A small self-supervised image encoder, trained from scratch.
Model: 7.59M parameters, 48-pixel images, arch caformer, patch size [2, 2].
Training: adamw at rate 0.0012, batches of 256.
Data: trained on microscope photos of single blood and bone marrow cells, 97085 training examples, 17.9 epochs.
Rows from block 8 of a small self-supervised image encoder, named by matrix and row number. Rows with one number belong to one neuron. Each number is 500 + 50 x the weight over its row's rms, rounded and kept within 0 to 999. All counts start at 0. Numbers have three digits each.
After each neuron's rows are labels from the 100 images, of 14848, where the neuron reaches its highest value: "patch colour" is the nearest of a few named colours to the mean colour under the peak; "top examples" is what is common among them. Only what is clearly more common there than usual is listed. The data: microscope photos of single blood and bone marrow cells.
# fc1: MLP up (model.blocks.8.mlp.fc1.weight, 768x192), inputs 0-191
# fc2: MLP down (model.blocks.8.mlp.fc2.weight, 192x768, transposed), outputs 0-191

fc1.402:465505527570540463525529494408525467402498544382477402534501523578503475534502546534483455525449471480409517469523441525530491601484537560565462458455482472468391502485618556468498533456523511417441542548462509416504498485390460595456459515513537580467515431443501439435527517483453531580515489498626623535491497453585428593498438522489478518485572512457488540456574521451504528536476574532519535449482505566465438558551500464491493558535440522529457533487482542549561563446416419525432520490508559546476434512461551562573609472538527556407560553511481467530470467422412540572
fc2.402:411437469527468496491515434511457467540530467516595532477505450518496458396491510515502469562516462518519497504535528483523533546495538501557536541492541560494632586508404472503573490578465545545424445484391472479514471433523540553458468611501518579514500412446503448401425583600470552433420403583537507570518499469577454465535530563519445490462529495475480482552554537531541420475566485510489409432472539458562547503496518532528429521551460612464484405521430559514551442457498592472613556505519492577465582522491574595509531439470519572468408464470522486467473406463525485466
patch colour: pink
top examples: smear: peripheral blood; cell type: segmented neutrophil; cell type: band neutrophil

fc1.68:425458485475517529489462521504548548504489514444514438462490487488471486529512524481538549625582569546506380611428525485520418563530485473501516588551452494534589575522543465457529436468536562483501438523527493461579559466457470425501470496469483564459496464587509503536562496382446417536428454434542607541438416521508516499523437429475508454419403475532433488524541468560555559478503386436531501265514562476502470471459490553484531506511483508536486558479557556492431459463480477524513526537429532491573461461443511581478486499502530472512523434520554438477553489605528571508
fc2.68:569544490497512462509519534547545427483440521497471498463518490528491448561384546516473499512486557473523626493454457528584473435497433562501562469582491493452513531560495513518563539550473427450562548508457523467508519525538512543566610397466514434500574500410472488564559438458535475431604544463440474468507488514363500503515575471489575472498520545529494497562437444479415512526538580502421410524475416462459445441538507473481556442545441527484473473510581525475442586533570482515479503523572532503428525528469471502381420570534535420573660558505504572502474586465572569527
patch colour: blue
top examples: cell type: promyelocyte

fc1.115:455510566464466438550479382501488606552493525388562538468577501424524540433398579485362531500502589481562463491493478571561427445414459537554492442566562589544480512489624524535428541492451445404482418458583442457489571446464512520479487524495432438582496465416494495446512485465573492526519526521559496591581453559521558576582486532549500609511467538415522492529520471462523449464488454480508494497505537466533484428435439435512479448516535555522547523557515553418452511531531528531554539492452482552437547482456455439416448517572539486518558538509488458480598497509488494469
fc2.115:460469389532629484514508514446435473508413518525438488494537491470530609520423540607628493494477559488463522490472489463525512458591482485550476425528519569511428529528481491532592555474496537501466461588542431546481517533517468527420542494476524436491418509514545483543505447479505543440515456462468489501492472390463408446405443590626572427499499545525588526643526483469411449499435591614474518482504518463446430548447569517568483464443444476482520511482499480491498559530515492535421521509497557475513530535529636482494430589504564589459551537504463512521416487460496506531
patch colour: pink
top examples: smear: peripheral blood; cell type: eosinophil

fc1.447:434447481531556481493422421486478518492535438367443427428548414601475570500487525506548419493593471546610517475481461497474532450512621569494530467513477447496500529575520474434574480520565508524457426492496495456517462453538539524461534474513438507571461424472460468410476570456547514479511520477568537535546471480487469488492512595526504438431506611438486511554555459565485444405498523554436461432447543424506542688493431490553490505565452485520430491453458434438549523508482498514549546471492540509510622467464545506456546490520502561428569580515464512491379473444435479506
fc2.447:423484477517462526450453474439477523552519491438513453429554496590480587444493567506557560607547475623536519589464529475512514489488601558538573490492545489499477554533565483480634497561579414474400427521593514429553436498460471514462484495509458518500455454531502473404412612491561442493555510491503610553515410416496507506542460577493464432446493609443469542577535447481542464492482551578467482412451491516567476584476515461497505513521454562564431459459570408408475496540489542535477505456501496522526542444471583448430509487539485531456505534537487456510458453424443472575
patch colour: pink; white
top examples: smear: peripheral blood; cell type: monocyte

fc1.483:565493486453478444489480456452534479485524594446557504443555424582485501518443584424476559531534472578562427459596558447476497520388495525536504590554595562526534524585481414570516509512487566423460440519516418478479491401517500442515510491560419572480554491492425537402484483593556425553549520550465472620510498532483477487531568526491534431463489510491565477483563560447584525459502398455542548574506534496493506418508410536526424470503554473558508500498468433428374520468425553511458513463438528559573433519465490539498450520600500463533451581516471497534511431552427478508
fc2.483:452578449474575487352488521490502569394485526550513619470471504571508467553441570557489505476452563477502486467551482441602470511502448500506401451450543536501533447449443423452393496513468436514475497407427471517442481441516579453515601537543538548568464573499495586515453511417559541499464480532577461471566573479503469540457525511548440511493587492479514531489492578446423455551508449478491545487464554523505435558528421572475543401452542514383513526565499561539516546564500478541476398612556548478466434581494536444506464478440490532503523473427501580418502453469548531510
patch colour: pink
top examples: smear: peripheral blood; cell type: platelet

fc1.662:507455583594531497509555573454409555569495457503441482459515457539491403566522517487432509598518516554515491478473496551628482556433527522564487460493541484474503472537556558520476581426496518379486527466524493421478521457454405601513576482464475531516520535457476448560559422453469463634544490438514547519561470545459431448566423506540569459516537558453468551480588395518551519578547407473481537560525437399497406537405435546460535524422584475621467518493539511463503464457480467541504520568473495526500571437472491465495514519492543506518436419457552508474452451557495440537
fc2.662:457557467521529588433435451514436562494510518586562506552463511521499481529532476510530540509552468527474475540472483419545482457521623438524450451419526510510537437413509513443404464490431388534470503501577519536479553422441533597555558499550466608488471496536441466516546634379483509503469515482513493449503524548502502610528520465525533549470533558422478460389467518437572531536569448480469482513440503549551487515495512586535541506571536551395422438522557485435454489500408481497522428418558547539552437558463493544505445417415469483477430483532433521546527420508541539614
patch colour: pink
top examples: smear: peripheral blood; cell type: platelet

fc1.700:547516440487557549526517470442440495505488452398505538532479594498459450454523541466599462491540573530418496563570498466481572498578557542505530436574530460511453475559561506402519459473546568543441415507539532493579473526397497544401514526457488530599364430517473473548498537400538435561467487511476547446584494427475480549518525488491443516464475558498546429469483516468589558504476444578503440479439522548542549492398410507481577449510549497593399499453479522463597488479460451479520516511541545530467475519500550487501572556525595539430477587483531429424550443550582414506
fc2.700:592485540458545516507506616461456561483494450523460466540480570545434554542553488539536619382511431553534487506466415441452526496531523440535490495508424509461494496444570521528506543458564564484492508472568486553480527509527518462537494458521465434413454519539488520580445478580529488593583518487463500426461477476522475599470528472569498422458536508532507461492545442523418504521517546550569548558481503420483445577552518446423487502524487439505460690526484584556589488598447439505459566448567453454490520542424571503514428513555534390442551563475483467578403535530500567526
patch colour: blue
top examples: cell type: eosinophil; smear: peripheral blood; cell type: plasma cell

fc1.331:513498533457446419505553536493363485541597535413488462437543521518518541426498499389533440507478511488615465500578491537539415551472507544500518499489531562587515564499511465525548452527479468451479530532540513409506464458527531465413534483535570561501584407419532548423510470553552439584470475502464521524614522529487551528555528492458548465492534531460475486519532537582496582559543525556408461478424484542529479512525530469456533508407450380547569418535516446518444391449519517588573506475411537558458557470486444481548582565482425552530458532437597415493527445464482512559
fc2.331:452558557584550453456499508485520549478510421514531498490490517595456456514394521399438517512472555521532506447487445533531523451482568539468472553464527562483516454516583519441442471475462556481475478559538458454542572408456435512487515511548554494552598490476431573596559481485530404588551560467579455520427420649518508481471565504572565399429619476455478415506547483485534591457516484528536477461435552452543535485501458474481538455457497523480514474524527499504485569490499478600538445556488556555422505531396431521443534514521501532615549443363535521490436524448555494548
patch colour: purple
top examples: cell type: segmented neutrophil

fc1.296:489545492550555499537544439445489442412462501520426496524493486527540455439494582463568463485529464505465524409472467527566449566512561578479521547549534489475543479491610498500546489538538445451456459488443551525491509462408583539459461440557461576511517459481564394506554436542501413497471457458495565508424403528564394501466461588465445458503506512483573501526579478381590444513491450522458528483540478514506611524559549456486524545489435430549582485505566540440458423527473421536490559525531569449464414445440509415561536519600546549554503498602447427542540448381501548508
fc2.296:428537512550430428547469455548482500561587525471550509550417469447476425376497508526438496544461411448446551453507508556464564606567472479558482527609536525448526557499462536420454522528544446480503433475401476506461488457531533557471589563528485465504427457466468425520470579521429572509420481568543487499539474486560483496514551517485555499499452416452528476433561558536503438473456470537478468459544560494585536422522481532562435491555485528500599453488487563585501434485445534451506512494431561467450531524509495597511544391398525505484507460443588504401634407517519561490
patch colour: pink
top examples: smear: peripheral blood

fc1.475:500569531539446518502465551534451428489553516538458440530519520402512500522407567499518569586433510472449504456544549434443548511502507531512513526434596514504470482645559517569545487490500624514496545502427416540551513454526562474532447388559468546452466465473463484523472431531547510480528483401520559551528492430530523453487534551487511570489481488369562531473447505497414567435501583589525471490507488453486482476459489429398511463410471429526563545483399541579431528474409516474486474484554535577474528551475463477525553544498493538427486546455422487512431458559398382590
fc2.475:461509518528519527557482491530623531521447456481551490468614363476482463493561504475418498471490494540564539475415523427600528508473497507503518554600466380546592509403500553536517444585495429405579457504503522439501522441590465430529564533511429442556598546552509505450627466515577484562500479520504468481381405477434521478513516510530520449499508476502443557543448430517449467469486512440523410489530497596483448461505449508550487458579471545494442484431569576485469500540509534511554469523489472492501540465465480519404443515595573522570492587557559506562485594491504549491
patch colour: purple; blue
top examples: cell type: erythroblast

fc1.640:492415522595535544470500500521446537497520478540446429539517415529514480467536599416485499509574512536541488428556450530493483510476526598544476461457560457463461483616551484434548445456522477488481507491401465454557541535435465584451456493484495518434543456595536441437531554449477470516475493446548529589492425451590469428527491530579571449441570550483463507525620526456503485509529507547566468468526575471498536577520478537517478569465419494559567447388485490521445466493389452539489472448456586491463481445478520488638541431514512535478532505466399577450460437411384562546
fc2.640:401490541550521478610538449457446500550469445479532524447461445519444517435522567539550479574436449437516535512439573514473507533473585502565531500550527565433593573554520567549583539524521525508481476541409421535454473437540522551437532524486609510495495478421519412477541551574521556467483478459549527571487456456501408411495551576541553515477526547444537496539538472513487528387480541617377428400525536468534581490509485550577558520561476515468516435452442534505447455456471612479496522477472619446518496490492473589479504418461518513403513497433478505472558437455564544523
patch colour: pink
top examples: smear: peripheral blood; cell type: platelet

fc1.229:557587514458549431538478439516541458490520531481521457515447565591468507540484596412521504550494506545454392513561483592462501518551504464548479521479478538550501528475530481484530476441530550545396424500472564560536606455464420443506588536540498521475504473550435426456473446473421430625582488493537452502573564538514451464563560599462450521466484464485559434524578477509540479504514499499518514420512549492498489487565385544538583538550514505448537417522488606482461433547439524512527460520463521466546507494489582462537555480480643566481475549402462581452559417461374456496
fc2.229:632449465517588554454481568457477515405546472610447482494433422604495514450492575477584522434525463500483435558554539461489500595545533563427492550418473468542463471591500417472569456413466572498478482471442558558589532513476520526543451487506481546503454518544421446544444489532472435501459504467506514485578625496420540491517501436524482546484556508504502481552538544447469471583495469557600500484606438421480503546543491527492523462514497493473512455454428460525548503492469442538412495447500458550528507509413616507602542441493490440388458507496488500454509467571367453533
patch colour: blue
top examples: cell type: erythroblast

fc1.669:516577602462500424500427542452474443392525484473470424445451592498537444542434510466561550499497511518529445401578459556495423542480449440539461576491511470471534554498485502457580551485437563508513471543519406560510533458412461533468522492502480519506526526525492410489484462485466510603478525452521551515514452572478462492629536453568567498472497498487515385474619467440527541494516523486531534494492582387474476411581484480507455507423577504553555579519464565539497504546521495551504492450562504546512427515471513543482525444427458512459513474460503445344531484479360427627
fc2.669:560496333404527611421453563529546434429475476605470529505542498584503487579472579487524542507520446534424461631546559449548509524552543554474487509476540454548487500492444458468502451453482477558535530461497520527584579535542533462491518494515479542519505577460429498466484550416554410468564476550503498447536551426489550515510495451406477549509506531524511532547440508401417531628508523509447482550471479487422453523466536589502533457511473448425413447473525539475487462475457450437430464495590527507526513583516573512601461519542495428533488545609427576543532434544555506467
patch colour: black; blue
top examples: cell type: erythroblast

fc1.82:610466467447464486533453485517504539512517650469483478458489513415518505535401596444487453484460472515503469439584565555504438565476403479474452510581557562570493551458427450475391478453453470518453521382568488518465465475493486478484578521508531494426460532403429500457487494416483499576419588484465446571571575434517512529510511537435562461497515526536474444512455486507462527522502532437491534447545484644505393426523475483572588462530535507481559416510422510475473525517443528536543502537483488517501443534471545483495422478451564512486446509423600513651557431529542518489
fc2.82:471489474411491486491482518544516541543583498543539522482498559526436526520521512430471531451543493480599534467465425525530553449500506488483538548464422481443524464526446514429362399455512482618517497453571540515515436467561509441589499509490535518548511416467415511581482577535413444543513517483552392481518525531538491516478605460466516472516455449396441492366450548612510608504571462489514578528483565569553565482517480447427458538605516497531423504529478564485556464446544498465592514474524465515445553525539368539472488498491512432493496463433593494505469599556467481421
patch colour: blue
top examples: cell type: lymphocyte