config.toml
train_examples = 97085
activation = "quick_gelu"
mlp_ratio = 4
fused_qkv = false
parallel_block = false
optimizer = "adamw"
steps = 6800
epochs = 17.9
lr_schedule = "linear"
Rows from block 2 of a small self-supervised image encoder, named by matrix and row number. Rows with one number belong to one neuron. Each number is 500 + 40 x the weight over its row's rms, rounded and kept within 0 to 999. All counts start at 0. Numbers have three digits each.
After each neuron's rows are labels from the 100 images, of 14848, where the neuron reaches its highest value: "strongest on" is what is common among them; "patch colour" is the nearest of a few named colours to the mean colour under the peak. Only what is clearly more common there than usual is listed. The data: microscope photos of single blood and bone marrow cells. In brackets: how many of the 100, against the usual share in percent.
# fc1: MLP up (model.blocks.2.mlp.fc1.weight, 384x96), inputs 0-95
# fc2: MLP down (model.blocks.2.mlp.fc2.weight, 96x384, transposed), outputs 0-95

fc1.43:548501459548509457517488490564452448469538447452464513467460544453479489452526555521484446479519546484522506467482455451465438475439479524477468492455437467452446422503533469495454476570488459436429452440495553482509458451504520509537515557545449545507469443521432561498572526535512511558
fc2.43:505496506478474475518549454539474533470469475530432529473538582501402524502505544493486451443543513520492526452575605540437503519541527493454450509519548486460435535465465568470555496543535529553422482491484453534551482453451531522481501494523576447540438509455535432503490532527510532514
strongest on: cell type: segmented neutrophil (49 vs 20)
patch colour: purple (76 vs 20.1)

fc1.235:506535496525466520473478439529564494496450511451531526480424501428580415541452483457516544526465475511497513550475559501485517538500442443532442464475480517540515450521471452572456520515509489500575483551441444503519438512433473489417455448503506567518449455477546483523508469544533550441
fc2.235:456519419495535549509475435435478468458483522535458533514487502479403496540454602430501448530481463464474501467479555472530458432536530552514462563518475519453506481501469519516554472572530523518500505444475484488537424480578492574496535524465579535473484507471504548471489426539463508520
strongest on: cell type: segmented neutrophil (45 vs 20)
patch colour: pink (51 vs 22.9)

fc1.269:539529495532541467466520470451475516558452476507580525443550474505490500559444561455512433469522548480546448532547501515545565458477508546470481507543511497488496487535446468455496543440457493525528517509544577583534529459512573521537549523416469494520451449543452501528510572428559504529
fc2.269:510531530485547521550534545464485488465491448561498430429509465493510477449558563437486498515427471439520422474479538465487523488469530521499461577482483468486493450507496508460514537468440528520483549473462545492496498546436419464461416540548506468518524517434478592455585478530484445510
strongest on: cell type: proerythroblast (27 vs 1.5)
patch colour: blue (96 vs 9.8)

fc1.312:585514472524503548480443498493460499516489458561527564514546551571508496518484454432557459530532559468528477441479459554507477535511502492496536563562588475545512419517454522491503485475420506465432526458488475475460495555460493496475514568465580558462537526484475553437467471554498521470
fc2.312:557461508535448526469497579523513447515476396498550504552465550486426535459509532427461430436465506467551404474488526499497488454465510576515421493530512516433463528562480449478479467571472462491490500538482485568457502568470508472512482518555488501527551514542512522507578508480519495500
strongest on: cell type: erythroblast (38 vs 14.3)
patch colour: purple (44 vs 20.1); blue (32 vs 9.8)

fc1.379:509512518469536508526488459490533537533463425509485526514481440508523439465449530500486542511482469496476484463510467448504418478496461520503536476543554516419457494489514547482454499500527471440514483504474518546476452500535539546516532432463627605598518463545491468422444418455507525479
fc2.379:500578493503539461476468458483484517470498561504500436508478486541531541552505444492561521469421489492417446509463500450582492528528526566485528496546458524536498486473520505535466530429521438488532491473419518517466482427586575487497471541548513546443463432531444554560452494492494503449
strongest on: smear: peripheral blood (39 vs 16.2)
patch colour: purple (53 vs 20.1)

fc1.232:470475529444530520453461522444545523502472590497506437478547516527478533508429493478594490487468568443454467501511511466529424506505568480545535486571528506471510499446505579500514470586534501502536461580467509550508463467453517484494487487512532605557502432457553461493482480488444527526
fc2.232:457505590493469456501514481500502593526488499490531473472435527516514483504551532534473558522577500569504456447525494502521556468555503537521482467479486565491474510495572528469457545425510482501498459503472434471478548437551424436544533487559453423504482602495486500456443494517564474470
strongest on: cell type: lymphocyte (40 vs 15.2)
patch colour: grey (61 vs 22)

fc1.295:500448542474539544536517533529533472512466480513478509442475509463444532509509531470531550522489508506543455501480528458556503469481521536536509478537573540449531442462521556437477520454470478466541420494536566494514438492534535513477480493562528617553563430504566581428532476466429494540
fc2.295:515520534588494485496522508496492541515458432513554486494471493489486503433528465531451454505516469534514510501484470454458553540523548483485532503435446555488497463543550584518487518437588524535472485486458456456487555414579426477503584516446510512431499522553494436486458473506576443484
strongest on: cell type: lymphocyte (41 vs 15.2)
patch colour: grey (49 vs 22)

fc1.84:473511487563514503468510492494519489565496455468506574509512478399543468505425469461512575524559448520503532513438527501470473534455514536511439438490476524410452534481527452518504541540449500485539437572532569488518502550550506560535439525515538481569535450464503566488547465555453486482
fc2.84:536506468545515541474493471532457515535447474528418500508523556581448491458524438449435527534470473501404505494449564508488430514526479461525543559484527497483514522566516598524534511534533458560502467442492487500443455540500488489529448520466545567493507453548497437607488487479529505477
strongest on: smear: peripheral blood (61 vs 16.2)
patch colour: pink (59 vs 22.9)

fc1.328:499567511522535500466444469465547493484465454476494577480455512583507488482448456472453507507560509510513495545503509566408466512539464412470534560505509494545520523476435532550431504432509495490479462499565511464446427437572514474443496452462549502416451512551469479552518516533483495501
fc2.328:444524583557503516432475549510522493568517417515536478471467511441566530443501503545519479462541543427475477475473439537483501466481446539530515500495535516426532535507490474428417436528515446513587523634478500499514506436478471504489504488508536499474491533542463498515487495538562499485
strongest on: cell type: segmented neutrophil (41 vs 20)
patch colour: blue (52 vs 9.8)

fc1.355:509525423476507517517523491484451544538440491525517506490397439503523429482507478538478520489503491491511493460519545476423438460450476524448517488578511547485468449470468529599495524529534558528569405546515440442508477509479553518492467516489510462427436445553471503442526486490511541439
fc2.355:494430467441504444495469525473497491490494546527468454465447464539525538540516510442554566520550470457463492472447483486537431503499513564504452425502469521522464510564497595498538442521520484498499521561462525540531427500488530418549496505538506617495522495498511548570580487449481517457
strongest on: smear: peripheral blood (65 vs 16.2)
patch colour: pink (79 vs 22.9)

fc1.372:541553575446594492521534503492455593481441504545551474524472442539529532489521540483497543518514563471542483507537497412505512526514476467439519471521486462470468509460506504493572493481467483468495481551515434554485496430444547471461415473464525450569517439477496474426505528568514512551
fc2.372:405500496523588553420484459489523563438446488528466490501550434458565536525524575567434462467562457539494426511476538564490543547511538566510486452462475490598451432494469479491473528531493518494448489458516532522488437543475523496451456501513505479507489518488521536545518496505497528526
strongest on: cell type: lymphocyte (59 vs 15.2)
patch colour: purple (44 vs 20.1)

fc1.166:520501567506575523490535484486506561555492508468472481541546437386566471454459482502472501521483556438511477493523517446436446458526503471436435561524477563503493453560540518498540559465475525452498563523479552502578498508481534528461544580466510461526508533463472516442535518532510560468
fc2.166:457521527540543497470529480520473463481504493516512464463554551598566497544482498455534443514505476466527464483554520524509574508494495561469517466543481568602522477545514527473550485463449441478539518562481445548517567526493490536521438424511520559530483511419530599513477522432514500463
strongest on: cell type: erythroblast (40 vs 14.3)
patch colour: black (83 vs 1.4)

fc1.136:471473445523564424424526466546471568555451511493539533567446472456497470442535513475532556512515553521460566477528536482430552487497462459463541418552462472519557457469487522494525510462498527431446531538458462488517518528542554448526506545514480556484471445494560467463535554455502478476
fc2.136:386451449460511496468511537462556535492448454542558551533563495537528499486491455451460482546546495523571521568571497488459476450444484508507517529528539501547507473466449489458483494441495479495482438533512523524542514486470469489505510482451500444485527526533461450581409427402477502528
strongest on: cell type: erythroblast (46 vs 14.3)
patch colour: black (87 vs 1.4)

fc1.289:531589492519508465503488534506526569517464563446470468425446529519499427439492521506528539449564522521581534492512562498510454575487512475527479489485511453514518446439484520540556588565497536510500547483516541571524516473449558479453496539493437554453514501502478560537511517564544551525
fc2.289:426554463484523453463461456552520548538471583511471513510431489490502484517508582485456489523534425465568442482476504475518530478526494550436445496447470499443478533453480505539497451444503518475479502395511542482501483534475476491533475537432546515576516490580578496560556511497469474444
strongest on: smear: peripheral blood (99 vs 16.2)
patch colour: purple (82 vs 20.1)

fc1.109:546536440447548545504470468471531493482453506451444488552495509464474547508410523462525490526536524547478477449532479516503455468457530492453531465531541492456489551411501413547462543423439473452504439505477519548471437488567489555502510477487501544490552415538472574484506489548454560508
fc2.109:470488516484536493528498468465521565516507533546504434465481533523445517439440532502465442483529558494420440537505520477485548475500442496574496532502525536444532466485565601521487497535525554527531470445419473496505596464455524485541498522492403540449458498469536479525485506495568442447
strongest on: smear: peripheral blood (35 vs 16.2)
patch colour: pink (47 vs 22.9)

fc1.286:526522561506470439522462491483454469512532457525447538549495480552532549447470564448515534512450528511488489433493492433441500544464509503505500565537512546497564518475485441435501487507476459482459491503548531482577489553493488454455439566454555581533453506538517498430447505466441567579
fc2.286:481526471505501511481435533540483516558472474497528594477521565557520443418546474520418477550553458509594496512520491564495503483463442467488549517536530466557496561529484409531486526452455486571486497522498482524468540474515452514518552535517463493437523547486466485555432454467490514580
strongest on: cell type: erythroblast (35 vs 14.3)
patch colour: black (92 vs 1.4)

fc1.189:515522493507478467436540524428504449472417494526546537482416540498513530523467461510579530565563488462492541433552582504460464461509537518506488487547491494455498470444488492499453477482445515530524422540445494521514451504555521474417525561486478604411522456488517496517457470472485528483
fc2.189:466481476458444534535517525502593469426507464456459436494575516545482482483511548437506455495516560508441543458518526513504514525466516522483526556429513517486512522544575609460525570500595470450491514467445480454452499541589534520497506425496466507470525480458493475459476481479542529496
strongest on: smear: peripheral blood (49 vs 16.2)
patch colour: pink (48 vs 22.9)

fc1.17:469477530560538518436483548537488479528485497513490538505489525472462402511525489478451555495489451463517489540483534462505452552538506493503498558457545490563531534492429542544564583539545471530551563521465507449451527471503480550595522455541534557505568522574453493497575498500511547432
fc2.17:567559510464411516460528504476546478452464523488464456514495484499525524555417458491464487495475406461478541491505503506480550427448513566509443487574486526435502482512498546589473460586537490510494487507472518506478499448545497487417504469487524536476437511462512448534496411494495503593
strongest on: smear: peripheral blood (43 vs 16.2)
patch colour: pink (48 vs 22.9)

fc1.129:545482538476563528484508493486541547568529517482445506547489477518459448442473459431441516505516450510568441484469508447465443563461505493556535496538537558459553477543483516477557551433497453417478524495551514497564529517589467430491469472474507523447492471507522499488487462584516475576
fc2.129:476470502499599548461450483462471541515431455520573535457551520540465443523454484484472429527543494490488514491531440520523487495429424516551540504458462555514454556528417505475458550485460429498491477521514509542458489481501535579539417467468539483468516512487485531603483527461462492495
strongest on: cell type: erythroblast (53 vs 14.3)
patch colour: black (71 vs 1.4)

fc1.246:503501460452485539457487432482451562464519528485482494521475467463475458479457551503502450498459452494523527472519472512509427542494573464504551467538565509567462397517412501462501573545450542494515443511485552560505487555550447547512547505535503568434516444508479503444566430498476503501
fc2.246:505460489530440567538553570478538441496511539445525526458476452439518535452435529521445539498480398464601562476496433496455553558538525549527479501504466508439472544465462517516529487492483518544487473499460565492487496509508497508423530482429477511529449505531555564427473466489511493535
strongest on: cell type: artefact (26 vs 9.8)
patch colour: purple (60 vs 20.1)

fc1.242:509443485491527446542530537562535538453451548481524549569561444546496484471544475427523542479463457576527470455483453459520550544552468449479474491530531539528535514532451543514532545501473466457501561457560551534522535484572547431448505496525593533519477449547479516471507491512529511564
fc2.242:522505545513533476418489424433500554527519436440487535485561578501469497488549446499478437543495480488512476509483518557496482453451426497564499554441480519506548551541486455509449489483522496568459432449595477481487530520528426524574476521502530442460525478446467482500455439531521483499
strongest on: cell type: erythroblast (69 vs 14.3)
patch colour: black (99 vs 1.4)

fc1.267:555572491475541543526539495500531563506485543516537455556481473532518485495489537545531446483417516468438498475489519495446559467508524505450462526558515592428463495430465458529460532438430536466545538502496466553567549481549508541464490480500548480577531489567465532493521529550481490580
fc2.267:483457514429600513436502449519467453459448492509518488407514508497487489460525453518499542471519516575487502511541533515517484507464496576602455470530580491513517539470468557429514533590530516416513458470454498550505461510530500486477461558507407499494490500479513536444502441493495551471
strongest on: cell type: lymphocyte (53 vs 15.2)
patch colour: grey (50 vs 22)

fc1.11:505552468509567488434541472564454520541515581503497477562473435446498516474470495534550541447470503510499485513480470483466509524546539546454431459471518533507511465494441555569510552503496473451545507507538538510581540538525532472474532505443460605510414546541544528535530522548471512579
fc2.11:432525501486523459472418479518488532523480562436531470583550510516578536460544462486493536454477448571541534507489428522483543502457537498473498508420463526506488572540458410532458503437441507441473494450582494543509571484513509472481484453512520517467538484490503521536437513452544544474
strongest on: cell type: segmented neutrophil (49 vs 20)
patch colour: purple (50 vs 20.1)